Weights of a small image deblurring model.
Training: soap at rate 0.0035, 17300 steps, batches of 128.
Rows from block 7, named by matrix and row number. Each number is 128 + 24 x the weight over its row's rms, rounded and kept within 0 to 255. All counts start at 0. Numbers have three digits each. After the name is the row's rms in percent of the matrix's.
# conv: 3x3 conv (model.mid.1.conv.weight, 256x256x3x3), inputs 186-191, a 3x3 kernel for each
conv.23 090:144146126157162104140126146160122105134121109144129131114165173150134124106150168123133119113096118123118112171160094149098118155137100136148121097148137170131131
conv.24 091:137132068133117107118114109099115121108131107106127141140134123107161148138138125139122132129123126124120179131121140116151137103114094134173077162146128152139163
conv.25 109:165122131091165160151116151142097149149134084162159127172124197150143097108156119140114122138129152128107131106139141122110122140150100168112149141135118108135128
conv.26 072:158147140125135141122130157134163147117141118121068132116111124111135110132083140150131133144118133133108121129149120122130136142165135103122120104132104105109110
conv.27 087:138115111157174105105107116126097115094143090149180122112128133126141152142075133116145166135108098107080110126094133184116093119120096116082141093099048117115141
conv.28 107:113101123140123122180110180101135105111139091088150162117076144137126143124139141147087109120120130125142152121143149180105126148157102103101200118071128154133134
conv.29 092:106130096108096134135103120175116148125144122180135119132132097129104127120119132117085153138100116121123121147107127156185096105200089109127118137108109109141182
conv.30 100:091134112140176117134108151112106154174144142151140112104143135179123158077155147143129145127083107149149113103153107095175115137106116122084131097222122104112140
conv.31 081:108096195128134087120132157104119100154067137112108145120123158113115117117122067127089115158153108117171149130155089113133112130152174108125101123113104123095115
conv.32 071:120123121129125119114143127136101112142124114153133155113174104141078135105120083153114110122138071080141158129132135150166105148090149108185044132098135138102101
conv.33 106:111142170132165169159094145106136095150109138125131137171132141135115122117124158085150127115120130160139096152093164148133135161128108164131167136146132129166137
conv.34 091:128124094111103137129134118094125154153138080108152137133148132159144082148134112157089157117107110155140138137109085157136133136103125080101139152155111116109146
conv.35 111:095072126132136165121139117126141135116114131121136117095188139184150143100126132145111118120161109147105154130101135139115094108144132154107151097173194117124160
conv.36 076:094127113120102143134131136113140133103165120112107107125196139132151127100196161107131133132151109121143138089177137089060128163133096171130136101148126105046158
conv.37 069:121157144138176148133133160150097124107092101110121127133121082153110149101097177092140099098162147133135114144107141085054087115117137100107101157135092095128138
conv.38 088:145174122124153115108152166118085121085101153152124149114155141109107088130120078134118113146135104140113123167109120123113164110138173144127116132147055136121082
conv.39 118:113129143147206133158143138083140115099148095115119093143112115113127123124134106148096150125126085136130150122129098116148126096133107137054140132133082085118126
conv.40 062:106101107102145147127104111087120131155117104106162112098085124116113108118096156141163136138095132114125131146112124142121126128102139077080105131064149130136107
conv.41 128:089093087137120122141148138120127124107112168127142142104189104117197144165082125125121097131071158127139134118169145107136143153102137152085147173110102149122140
conv.42 079:128108127110111129175161138144098141134144177116101121132140118119116119109129106145136145098160128092146113115143110137088111117126126115154112119136167128116073
conv.43 075:096109108142123108093126161125142129151151135149107121154102147144085102096112143089121127097109129160137190094103135159096135087120131120126110143095124160110135
conv.44 076:106166111136115141117116123085118106156117171180084109122132139164133141116107089135132136133077099133149111084117104096119139158118137200105140160121133101096111
conv.45 084:132135135122127096161137140139134126187120134158113135106085106119192124144149092123122131155087176140157100158137108128132115152070161101099153120084093080194103
conv.46 089:123152122142124103119147146126111128090204149121129146096109122138134109136117132144119151099156135146129139138131137138071099151108140097107116102113086099134120
conv.47 114:100110124156144082132102103098109110130135131145131138119129106116134167139107114135104174153115130123161118144134109125133069124100138105118101088153158123135114
conv.48 073:119083097096161116125130132150155104132144124102102159145088113110113140207102139066107123144122090176135126096147122129143151134128085104089109138161067160158168
conv.49 139:116078076117127167122154145142116105100142127115128154120127175139157138122155113130117091117159102148130151136076137149170137112100098114095157098125095122173113
conv.50 125:123132119130089123124140154128114134130134142127112122116136163133132183149113126114123118143139135102142103168139160104181139140119119095121122144179079115137157
conv.51 082:146114141111126112165155096127110131131149112101144136101111111130128107130150120168119146142124109141092109124121118149077137124121120080104155121124118144167077
conv.52 095:143118117174145105166131146144128115097154104156154145119135106115134134151126086105107145114157106141123098127143094127071106149100113131114094130131133098192143
conv.53 131:116102064145167171132143136135121103094134151136123159085191146165083157138117178111144119151078132118155135106109169086141120093117114142134063106123149161122154
conv.54 102:115112131116165175137160107136133105133124129112102105140145184123144110116119145148164110143120183132141126121146131110158099087105102111082154163120124125160143
conv.55 105:145119122122128137110155118113121132139095143140161110153114134125109154126102150113141150148134143165150116097147118121134126136156151097126127120117124115114135
conv.56 107:123138142123144133120132136104139155145116128136126151095097105164156166130146137110108097133109143162145141108147117115169133152109103081123113195125081148138136
conv.57 103:126107118134178128125114112140104132114103146153146127110115142134141144092109131143123149164152181108105151126136164112142115119092097123102149091140132110089169
conv.58 072:119132162150160127137156129124140078119120100154165128114097144119069156183146060113133106136117154150149129157160111156136118112108115132113156127116094137087135
conv.59 081:109132119146129115144110116144119109106151134128105151149116154134086100135089114112128115163124135109115160146061131107116077112159120160056196097119068150117155
conv.60 090:099134119123147121108113156108087132133148089168135117139083111122137139099117069057102152138149080107123118108146116116112100077130106113125063127110168109147102
conv.61 094:119116135121191155126124134163131123150136129129093154138139095079135112157147141113105088137107139151150121129151131125115160116116098112110098134137118152149135
conv.62 129:112100154149151144109131102132158119172116113127102128085142166117167135162077176112123174167097142136135132129111080116138193085093154110161100111110148093169182
conv.63 115:137136120111171156118144139117125137129080115125128103101109149127116109163121134143158117168142092157129134145129131134152116123132130134168115114135107111142088
conv.64 116:115128105147123186120133118119145112148126128128136116156137129152166136101107134125140160138119112133101157130154087175124136144178152127150166150148160168111129
conv.65 087:127141132128132112148143138146128106095116125116118151138115108131089102148160109139145153132090082141114126128110143135146095156133124135127128121087130125134098
conv.66 074:140094092084107166100137137139116115157136147148114120149131102105115097086098146148116088089116098128102119127112117110109092128119120123109113119165163099127145
conv.67 105:130136096111103173127143134133109111164105135118109153140140109133142107210146090141155126185083153161129137101122147160160128129095124120142117136126119119083101
conv.68 107:114136123135188094140173121165104117136124104132138134143128147118168144126130143124138144114131126143125143122108063158139143114176099204146146083170162137142132
conv.69 069:114118087111160086108073111135125114123106132130139140112147097131098146151136140109179133157086141132097147126137106110099073119150125123130148105072169115114128
conv.70 080:171093140142118115148103152157128129126123135147109143100095153170115125122145115092093121146105119124126107086114139097078101127135129114119135103130080132151117
conv.71 109:153138118149117126125100114112162099125100117113151117144100147135135166134116098163155140124130087120122133187089090131130152134159119131117143158168107059128110
conv.72 068:083122161141131145113123168123159106097117103153160110142117120117110107156113100102101120137102131101100122133127099124128139136113112095108129116067068105107094
conv.73 107:120131119136168148134152118164112099142091128159124105102141134114118133132156118150111146134130180152102152106144125144128119144129087097096127063122123082142117
conv.74 097:145150111086151079117097119150159115091112166158133119117135077140146079147140131115101116125105094130103165136124126070142152115113128121136139094051152126123091
conv.75 106:130079117103165113109142142149141136113095083139102111140124105182134133120095146163123113119141108127157147103125127140122083127141147121110098120117128155116082
conv.76 101:136132089176128120130094126086134131134126140113135124127094107138095102110079107120104074151111155144159137134109165108097086125169087097094161122108094113155143
conv.77 086:115090107135153114121122132121119151111146139095131108143100088151111153103142101131137106133122122123135120143133098150106090130069080085078125095140073089112095
conv.78 112:115137068163153169110114135124146122140129123103119118118125162139168162148114108141113165136139123112129114118100152137155119099088134111128187167090128119164136
conv.79 103:105143151119126106101124126119138088152157148154142163096115121116074142137079151133134149140140133141156111135120104154101112097097126073151162137094129116132124
conv.80 121:121109088136117150105161138138142118119091127136144096131095113129135176147127160129182211169148174116163177110134128131110166137135106100087090113102138130072134
conv.81 102:121126110133120108110082138134135130147092113089134108107102145095122082136094152120080128142118122115159149108124117143097114118192128138138099102105185089135203
conv.82 129:103123143110145117138109145130159127099078089112153157107110135160133136121146112113180139170142106134108126107142138104119183120154134102113154147156120120130094
conv.83 110:097083146086107145114128122096148154112124124071184122153134121130127108132110121173183128123169115139149135124161101090128125152148102115074141147118181097159130
conv.84 080:159106111159131118125132158123137117107178113118143129119103122147104067130127077097088118136106092140105130150152121082088102095109132121121120124102141125124108
conv.85 078:108117117154143132159086092103105142083108144080127095131131116115107103171146137135131149136081064108109147107132140136136188119124127118130108145117106104118162
conv.86 086:108103041144086102105105102140159102145109109125188121101149099128042120112085104129072102121128157123137114142141132140167156117106114124133141102096146105142180
conv.87 082:123163067171100123137127122153095160117157130112107126087112128137090117120058141138172137110105125152120140118133155158168103084132077132088128071147127109107104
conv.88 124:129124157133095119122142136117152125095116122111150100100161143090142134131143177155112119100105144113130127115113121082124158138144122141117134118168105115162155
conv.89 086:137166095143140112171146136106133104110163072122146113142114122157136119123091107120135102152100136129150106104168101146067136103099112174129121102123161138151082
conv.90 081:162167116135126142135143097134150130129153160153116098126121137140106097155067116104172121140135186103149119134114089129128147099110123132108128097134140103120094
conv.91 128:124164097096106127124147145122138099110139165106137133160132120132218099145174076134085118107089144137129129136121109103146140131150120193136095112157153126200115
conv.92 130:122117106153118159133123131102173112124123111132115141130140161162153121118109154148072167118101154162119123075110146155160133115091136145092130084105162172121127
conv.93 125:106122140145121116119127115110154120120118111113134123103114155185082126116112087103189081159128090143078164103160111140166091106111112118161125088117120134162137
conv.94 098:121116148144125132126135124124111127148141114131120133077141155100153175128100126097060153088079107144127139117118144178105096130121146088168154109146145107125130
conv.95 121:126097117157136139106127137133170180106108135128126140123146112152112166103121081174118151092084112140143145107167118104093164140122104124144088184141167119136144
conv.96 097:104116095140167143127190136090099086128164102144137140140075166116150106151127102109117141088134095152137137138124116095185134111121101145135131146144124123133113
conv.97 109:133104108132126127107129102109122125111144144140128144127144102141112091133102109128176127098145120158136121099092146135155107108106107149106118082145107101122088
conv.98 090:152103154108145107145114126118118130130104124130118114144132103136063121113113147113112165163098133143158097129138093089102112134143145103152145096111079140036204
conv.99 085:116124098119134122110116143114127129134100154111131135109130153114135115133095165116164158133210121118164142092157138133128141122102108108171136082182118142133150
conv.100 135:163105097132112140138132147110144116076136136118122119109127152139166126097075160140163129113130116116146141089151112144123140124093096117139155107114129104130101
conv.101 110:113073162114104132122165140147121140133133131140135128122104145164099114168144122120188109133089141116146146110165132118097145109111099156104160159174131150149152
conv.102 108:112132083150148142119160131123161103107149130112147124182138133123178080126214051138126134135149071121125127155136088153128126122097104163135119168102128165083117
conv.103 063:128102147142172128152127132171154150126124100101134110133099088115135144120112130113159126132108170115116134104140106166094121085132126081078145114082133132158123
conv.104 079:129129143156146172131136134117125101143140109120155080135129146087088124123146094135085171116121111112114152151117130107099105096153126097110113102096175147109076
conv.105 114:108127113139105109158109113067159152150123105152127131112126135095127123110148089102136159127092130139137146132120108137144125109104072073109135107135139062115156
conv.106 141:117092133134141121099142145137108136113101172107111129136147097147157131147108163161119143128190093115107148098135116128100135104127119138112131185180043128117100
conv.107 103:088114122138135127156113113113129127124111121162101093123089100097084119092099166132123145147073111146100118130123111136087129115091128089112119093120118074098074
conv.108 097:169149131150123145114127151099137139122133097115142134130102107118121151140177163137135112169109134132160134097129114122118166108125105111119131089100163125138105
conv.109 088:076093098109121123118158120125103143118112148101103132122152129115076159097113117137178092107155141107159124099112124167093100121147113073155135085128111171096138
conv.110 094:144117100187138150131112139131093110136133151114101095101146144131112131102140138100104113092116097148126124117111160115110107167123090137115140151110098141108145
conv.111 120:121122081183124133089121135132126140134167149117121160152091147128130139170090090111134079134108117139136117129128134095146193135115083157131152123094120189133117
conv.112 126:118122119146129147128116165149130120081115135118151162109111169103161136163122187099145087116104104130121157187131109093118113120110136129140134196152147127131184
conv.113 092:150104124122123150143116114115114102157076139103123142116120119138139076159142102142154136127127140163154090123150141121096124109107100092100080118133126146127107
conv.114 082:109071095114122151149155123083158132080136120138140136137104164135102117142086154148158116166155068137151147113139154136143146114099114112064127067205081084110133
conv.115 094:101119104132134139105106145130106105089117130123112134113149114115109087150052121141176137136104148127153101105123136143177152101141088106082140107104120136071145
conv.116 104:133124124113172113119087105140125143120130111119162132086140149159110178124131091189113116089113137144133137132178115086126147150099132070168165155117118134176109
conv.117 108:102102106153132088098113140156107183165117129109102137097151132146113154104131148148151114146114088104130128100162115092177163114127128092138162118091079121149168
conv.118 092:098110111107138124115120134162171121131113124146135142121140143117147113167113153102155144099147180130149138140095107127134127151153130092172059146154102130121129
conv.119 096:145121133066126137118163142132116112178131114139108118142164112119155110088115156121076144156133117124127143088145106126029115095067109139126139153122165151131114
conv.120 093:120140107123156128115123138108078145123125152125082142090116115134173157091120140110109200138147064123153104108113123088112110116148102205149109106167198083129110
conv.121 078:114149114133126077146117139136188112149120142137116121152114126114136115146121087110139136123147094106100140127137124146097148112137113153105145117121106110139126
conv.122 115:127066121143126127146116145124112118131178124120152125127125133143124151130157134162123129149113135129145155107133106150114128139137079129098154136128113143169177
conv.123 094:101122116116171146113117112117097123135116125109133159126113167103105066178119083110146157131107098151150149128140128097132118162100162114094139105166102195105142
conv.124 072:134117124134119148096159126129147134127093150143118133141066163134113147125135129113122139105135147157147152143132124161108109139135099120194132127139135062112131
conv.125 127:108139105126140150116119128112179130117113147127103128125166125120104120171082124108132142125138126092137121131137138078122120140113130098122140117181121179131122
conv.126 092:164169134151153136158131113119144137118163148138118096141114113099137108124099134139134135145113112111126125110127124127179114131123127147148115107123111156120084
conv.127 122:133132136117121131152167121117109113134139101159139150126144125160111123180178160096119110142068084156149143105131124158153158151146085087096142127107105114146167
conv.128 074:140094085096135137129126142116145132097088107139151129136119117125126141116079120138096158124086161146115143120121120158139138116118128105123092124127180100095163
conv.129 110:133077095110173143146120141166094114133114147129120133143097180102157170171131124101151144104192081144081146109110109111134140112111115170121114108130109146102186
conv.130 113:112129134135120155111134161129112164119119110120115120138166148181188098120121189103189125080178122122099162099128126096100138126127147171146144094191042135092167
conv.131 093:126135115161103137158131134122147127111145138135138123105156131099179204084107163146143142158156170121136126134103103130152120102107118134145130156115145178150133
conv.132 089:154130123084092102148133131085142144100149101137134088133135108105114060114123117146105104151073129103112116126160083156085132125143158096133119135130115083114139
conv.133 096:114110133128126087138140135118102127164125119165139151122119102139102099124139109105165144110111124138108132082119124097114155104124151111123114155093105146156111
conv.134 087:108103097144159116132136138110148109128120168125133138147169137164136095154125096132122154158134123145161110115147103155091125120146141097121147186074088151114127
conv.135 059:135131130176131104124121118132115135136144081148145113131123131120070135130174126129113096126133106123114100139157090091124119109135080060165135146070156081123138
conv.136 084:113115097081139094115132151126136143088104141141147126126137112106147148100138134141122108133075113108156141159095126157115095066130134137115106093126179109170097
conv.137 082:085106131137104157111144135126186129144121115124146106082108162118154157129140153121131109124154134115138129097118123141107071121164105074108146117068121079122104
conv.138 079:182142138167126140099108138161115109113134132138160173154101128105104119117158111106155104139105061122101112119100112139150113132156104106138119118130102098136127
conv.139 090:090142191115103113115118108130096137167086134121104159115133170144119141134105117190135138140114117125144141121144090154167124066087157084104086105060122102086108
conv.140 087:140115165109139154132115111167097133150120083147150128125145130161114114109117103114107139129141087136126169087145167142168134116133135143053153150092135137135108
conv.141 076:136119123128122088152076124156141153165104179123119122123109121097120089142104112148131161110110107134165138127140157132129098131165113116150101123119124116156150
conv.142 088:103135130076130091125111121110085154067149120134122115128115105155096111159137154154125125161131082137119104117113095128118124104116168122148140071115113163079127
conv.143 080:137122141147135152120114119157144111115162176110128093152136086126158126156132119153121123118109148157122121124110118107092119091123128087139077112153147106117140
conv.144 073:135117097144127129146097098140116125122129125150132141143115122115081090139108084102137162099148092138119149148120066124174140140130132130102128112113066193068120
conv.145 104:079103121139121169131147129161147114146110103135124098072171119124126120151107116107121167098139095112133116128158091128126131123136174093096140068118153137114068
conv.146 130:156100119143130138120112152160098128114123139153101165168117111155160137104127123119148123105106114139144150142103087156116160140122127143144082127155139143134147
conv.147 123:096074092140154111115133141095131116087123109125130143127139131122079117152134125138196129145180114178168134138153102114116115147129129128132150119146106129148134
conv.148 089:119106116095129133123120122138123167148091118154111097084104086142138167149139068146129144122111150115161135119146132105146133125076138162103138115142094122120102
conv.149 100:086148125126137104129137126133155153114135124139152109100109137125105112127095104137147096145152099140103185125112102111125114139092089124066131094074127099092156
conv.150 075:105113149123125131122126137128167130142107113135123148130118110108143141146123113124129152145096108106121089126131116135109116103124144134117091116052190089137100
conv.151 115:133170149111173133128096123109125127099156145148159123117106089148140157087084138141092147108121136146145117116150122122106158108106120142116168180132133103129121
conv.152 096:166141113128150110123134149152128151133092095095105156130105126084139066148104103136117128134097179140127122117123117118116104141143143088143069165171123121095094
conv.153 101:121099096111163126127128127123118145103093108116124139108138134111134162129113134167150113118130120141135144117119155149152109127124111106131124100107138148122123
conv.154 095:131134131106176124137099117107146117113110137104146112145116133151098163133154141164116062121189129156149134112129158080130180106174135105116174148066109166156143
conv.155 081:161123155127139152131123121123126144182142121108132126112121112106102117102108118124041123115130136112104132095129113113114103114116145111138126168086138131090129
conv.156 110:141141131134133129121094133116119099087126141106123125107175141125110120133149108125111112119091114159128140136128144143100136150150143120111129122121110096127130
conv.157 097:091158127120081113105137118128135162165158092150149159100126153141138164137139094163168086072132128119123161143092132074138162108102099195106113158159052154122111
conv.158 131:134092093117128135128114131137164133114078148112099128152112135096163116148114143137141130126160167113164157126102139142150129141085110130135119164115101139185133
conv.159 096:126102113146141078125116134131105111146096103117129141121141139116134160164138159144109142118109061102107123099141093154149138126104149105118134126103154159107167
conv.160 085:103140117111144137112164144115113139138108105141115120098144167152094147191092087143147132151086120130114103108158088133112136102124144089119145148073076108108172
conv.161 109:112137158152185194149140122132145115144121135136169107104112159117094159064099129107113102112113123103134130148120156102098130113105057092127129181152109140105169
conv.162 103:087097127116110125096137144149112133141157123128097125139114101107150154107135103137136128124144097118121137115077098128103143120114098088128109182083135079235094
conv.163 134:128149128106172140104106130139121131127140104129100142128126151114102167153104116148106110156140129090123130141130095139191162106140114133113083160186156157123086
conv.164 092:124112113145133112121148124132117156126124163123140126153088123137101160099142165108161125116125095106134138128158142082102068103125122128100203112118131106121144
conv.165 084:139128095097144100118104107117143162119070134125135145114123106115076121126083144110132084137083125120133132116116114136133135122076149109150115075114107115109177
conv.166 086:120130137159113167142100102090142105109151087105125114165101147147086113097098126125130127138130109135125143091125133125126100159117124105118105123092070138103134
conv.167 099:100198171127122139132147151109122146134115110141159122173125124115138098131136137126132166122126119119129144119128120145111103117120157099085136086134152114120140
conv.168 091:130121133148175144101095122087155112121102128140123102147127109127121136108145123148144090153113135127149103129149086129100124090142106114136135138122165132173076
conv.169 091:118168138142122136133146129148125120125120114127125151099114096132108106145101161154149127125135165121119117128123111156133121135141105109111131094110089132111146
conv.170 101:107103190133118130096128162129145133150100127134134138116115127120106136129115149140126108120129072130125103113115111119139109116158085094128110119149132122068098
conv.171 098:111135125138133141165166136109157134173121141162111137081146166141131124145110183126109124116126147162105124131093148101146081155141114126124161146192123093116133
conv.172 085:102119106158147102139155116140143147128136169120117109122108105130157111124119129139141101124126164127140180119131143168163088087108096121114098133104124144095155
conv.173 114:136112078126155182114129134107145150091164128112155154131145117185135102113127104129084086127131119143118148164120111116117181115119096117142139144128149164124094
conv.174 083:152099119097116113144109097103130147078114110117108130100135117140189094060126161152103117156133155123142141095087111080123106125123130112122142141162186097159089
conv.175 099:100125127116150149129126137124121125156154126122136102117120099156119112123165112129114068114138127122181138140111138117113135106162155141100117072071158125114114
conv.176 071:124102105137155151078075106116118123093136131134131098092086118132133141160110150138115136110133101121124181110130131124145123128128126102125113086114113109102166
conv.177 114:092117140143138115156150111115127114132127134138126106155148157125129099166138179125130134123092143104133123129087119118148150139134176145119140150150187103139132
conv.178 095:122136126142105137124112136142131094141130191103090131142115136151119121111141142139130108129113125105118130133163113111119120107096141137121133151143131152106157
conv.179 115:113139135121149096123118156127142129119141128134131114114147141147128132160117132109115171122124125124141110149127132139108134100125175126149138148091143085146136
conv.180 131:104133114107113143136153153115114133095115131124118147125117157110126125089205127131136134121151142126127150141085116138165156081142137127104090144073153117143144
conv.181 087:128110124126080113131130130098172098141121150102157148115143152175088144179095128112112137149132137121143125157131118096059140083152136093128135099128117152170136
conv.182 119:136152128120107129131109150133144127142110110090132144141101161110112111150164143132115112084128113148168148163167158115148107112141150114139140150126114144117127
conv.183 131:133131155131145139095135127133143124118143110120140130160112127124119149153137207137164111139119113147124118201102103140157106099172131129124128131154143110137206
conv.184 101:135115165120134110140143108109101119131122132152136099128127118089146119153125093104143124128114170073104118127103136125123131164110103134119144088099113131188067
conv.185 110:098157086140131147096144114124091114130132139113127131136121138173073162132123143165144119100099156113157091117177138127127086127119140191176145234074112125140122
conv.186 094:082121106120149178132126110139138158169135126172085096143095085126148125109070112137104125110123119147134151101132160126106083124116076121078121097094111079130132
conv.187 072:088093074169130213098112115143136097111125113119131100107130102133102103126131155158114147115161130161156115127133147137127181081087120142118114125073153114148091
conv.188 082:127166120104185168138116112107092114145147168111126099134144109118113123101083153118102109142118144110124132159116100103093149140120112112125140132093158122133098
conv.189 081:094078141118165110131126096111145151138164073138165116141138120138099103143124155158105112121084142137132130142146124144113107109105107109117078113102107121165139
conv.190 139:114084129142158158120111154126106107152139119117157111156157166149146111137140137134103138104094101134135133146071157151144117107096132145152128147148128141115101
conv.191 086:145138104128118125146123109092115127129120161097113141136102147096158085133148147143162145129144114127167151136143136136127126085107088085156125110099166117147092
conv.192 095:129116119138106107134103168113100102119115104142133110126116158145099179117071175134078108117054138130115156118122128113149113123119094134095084088109145099133088
conv.193 107:147129163105117123115132111094124124118092106118093127120128138143137171118089131142175148114150179133142127095145109140167130110163112088102127072152148128121083
conv.194 087:153125134083083097114140162123112109102110106151137133117106155160096076156150096109136135134137095139090181123125116109113132108128108161122106121059120076148166
conv.195 153:144132129147139135081167084137147132153160133136127121127159147120163144179105132140120135138144123126141132144092140184144121134115161163128154129123111138153128
conv.196 085:132150092133120150148145123135099138147127150136130172166126087144160141119121146101105115128163206111089139106135117117145135091107102136131086122146127164056097
conv.197 124:078159117120092104135124133117171122115112110129113107129158181159134150149148151114147156150096168105129106136124155146105138133123099168158170157145138123137139
conv.198 073:142097110101149109121124142142115113141085133108092124110177127071122181112101137113096106144118137131121135100170144100121108137100115140135119096137097137121192
conv.199 089:120120156119129135115131141140147134116118127147125080135161121137167112088135155134148155122091108116105139141088099117131159138127118124077143063104107118122082
conv.200 085:103149110126148076091111146115154116117131136151111130136115117133099185142131103120099122129157132096122120112127096113122108133126127145133152065122118066181085
conv.201 092:112108141186140120138151163109090149123130118148133058146129145110158152110115132101125104127144142128150160124145126109071149136135094120121117093152108123088079
conv.202 097:139090099147174144144150152143155125092114135135084146135140143136112166123112083121161154125153131148129154122156086144117138099172152126101128122100090139079130
conv.203 086:128151135144111125136126116121163135110149125093138134151131101140159116119139095123116138120113133131133124126166148118102123129120141188126139111118179104122133
conv.204 102:156154132140159146160101119134107102121108158147131102155161124164096097152174101143123138148102127112095121095107106046102177143115134145132088160125111123167153
conv.205 074:145148118113082113129115110157142153153114129135136119102093127107116145155138112107157155144089124127121129114119094146128160123132139092139131148068127104150122
conv.206 064:136139112118108131140099096113137117126165158109143126127074046115117105100138144118133122145130161103100133121113141128116122109104124135082068145110107142121118
conv.207 085:176156084122108132120121116151159100147133143123098120124143066142159108117093159156127118099143133129105105112104082127165144139120123135166131122168172131112120
conv.208 081:122151097109109165133113106122125124128079098132127134138138077123146098103120133138118143116139107103138169131119112148116083083112115071124114105101106056100104
conv.209 090:130106105125124140129106122115132144124131119148163131121153131166100109100156146162136094095116142141136093112112082171132088136133122083141101090154130114120087
conv.210 126:172102164154137128122183128132148133143149138109136121183146144124125144134157144109116161127112115146100106125115093174162168141138150152143113138110115180118126
conv.211 080:144139140143094156131139126108135095089133114116105129125124145098129134087128090157139074131126080118159107106116166104151116163119101131113123114105120132124091
conv.212 143:134123138170142123131119127110133129134108140104132150129137136121117102171088136184129161136112101129118096118132106211159099128118120089140070149062082054152089
conv.213 094:126146107140151087099144133119106171097122129116130139108117113126112152141107102135099112160101146132103118130118118064110128132081063093113154128077149135105147
conv.214 127:099082072121113136119149151132139107132125144135118161079114142138160123138127179173189136113170092139128141108102143153184089120103068076127173087139158132132131
conv.215 098:101132107144134121120152146126136112145075070121106122108122128132105146095113130146120119118137103147104150135096141087107121122107125090109123125123120119105169
conv.216 093:148156111116131134147135144116114137122168141106137143104153133114111140122090106131081144167164165124108139129152128161159091125101118132123090108112167121102120
conv.217 104:116158096088181126140140101136122114193122099130123126135129116135104147146099079124076153149118138131150106132137112131131120122115089118127114102122093118109135
conv.218 078:153146148159146122117127127134110115142136123118099109132100147132117073125107168121153078136095156119135109112131128095156086110122106093111145078155152095105152
conv.219 095:114139123155127120090086117169138102102112118106143094102111136118105074122097075109121131166090135119163113125150121139132127137162121113124170125100127134108110
conv.220 098:138136110161136090149134148130145139115158134145110086109125138120093120114103137125102153118116122112098074126094116113160156082109121132149107103127131111127157
conv.221 076:107103086113115134107115140136122128113106100133098118098136118125142112123147083128168121148116130138103132107124127161105128100102145117157062125104147121137099
conv.222 095:098081150139147078119151151129099138186099119158086123160132089090096190118113072119138144122116101145088158148123150107161101133122098095122108112067126100141081
conv.223 099:097127097156127127116122136134098126133131111114121114118129108112142178115101121132089158150093115125118099139116126126105099115118093115229141164103103105141116
conv.224 099:129127152145170126065131104119097168136117143135082104139122116107106115095112146162153117116099138120089104120121125122141141142118134090137128137128121101134167
conv.225 127:126097123126165157114141167119138134105124138116142128126080135134126147176163134133165127151111101119116129146135125146124181113117144109118104128129178126163098
conv.226 110:136106075102145118133131140124124099126151124102102156135161160136139129138157133132088109138145094139146140159119132121137140082053077104184120162124124129166103
conv.227 112:115112131140121115112159139088141141114142160116142141166085120081198142108114134135094118101126161119168138101142099151113141121102119087108154149170173131138106
conv.228 109:097158130108156136136134116123130111142093117154121152129151120152115129171090163086109124078104115112153107132124122121139181096153143159154133141163118131127156
conv.229 096:114113140086083154111135145095112143124080140143117132094119105125130076123091162159191091127138121139164104092117145148137118138101111113108138062101158132115065
conv.230 076:126091090146041084114113120106111173119118101128129102094074110141135157102160160141150133132117087127134156121128163090163083138100110093119137113165082121141125
conv.231 103:155112082100095126113119153150100111130125145138130135081105164144086133155167118133134167138111096151091170120089097163092142148123133099168137111105103118158127
conv.232 101:099131144107106160131109108147125133132123104143103099128113161134122087150121124120108101171102139133110149136145117133114095140146102116132164085119133132110116
conv.233 074:155112112108135093119143105081123126117105136090143116123153185139111106140110105117118127161132140125135159140156112112123147148130086156101202105130135081108152
conv.234 102:153123134095129146125119125083126164129123147130120153109150065123160087082138110121154082122151126127137160108112135111141152127116177100168151100149089108148082
conv.235 097:128150087121108099129123135126120107166083134143094109098171149123119135057130130143158182149077201125155132134145128157088118132107140098106120120143151072083138
conv.236 116:141119098148093154144126135143116151113140111104132105150173143129147136114185155091128098113126086118138159094131146096110116114081080135129136106158146156149118
conv.237 119:121127095147194107132129144120134136112141139148097118149110141122113150153111139134104187169167131143167178151101129129155132154152098089127130131099145146153136
conv.238 086:146079093106114100097142112117098111124152100105126133126205081068144181129096178126120111147105091113122137114152174090155082128081090092154098098129087151072182
conv.239 084:103173129121118136128120123169128100180099113117112141107100129124113113137107093162177152117070127134134131127107130115146144116132122126126131117109126111104102
conv.240 097:140169114130087165113114133126138147082156163103089109137146133152177111107181101116157112104154172113136143121103151081085099115108132137162133132077164124107096
conv.241 094:151146106145118117124109143092129101122135114144169130142107093091152095123129117123170148140104143117103170104100126120133136104145106096141136164087160146130102
conv.242 082:104187121121138143144130124143133146135124137133120126142114114129131107162115081139124116122086126146117127099118120159112091114156137085118137129098098125093134
conv.243 091:129109089119135138131100108119134126145151126124115139087124145176164072117101125135138110161094119108139093120157134133113099120170104092106129103174138134136158
conv.244 127:106096097124133116121162152142098135101121104142116159115166175142122169164110201099081155111146144131147124149155100108076123113106138125171111126170129163144134
conv.245 116:118084096099140135161106137153077122138140127148130137153153190151114179126164120135163131104150112135125137118152140114106131145119132126074135130149121159193083
conv.246 095:122071095130091103102067132096136126131115122127143124113105172147130151094106126159175091128169114127109121135099107169144109115112137094127111118167114150157117
conv.247 078:118118164085124149133180131102109083132135123138132104112099136137141081099064126126106143119103114125128127137120108120137118126098084095093117098138130111125152
conv.248 092:145115147089101126162094169119113113103149119098135148151130122109094106097092118153144123143143113118162127129145138140145131102111109120117129112072174098154124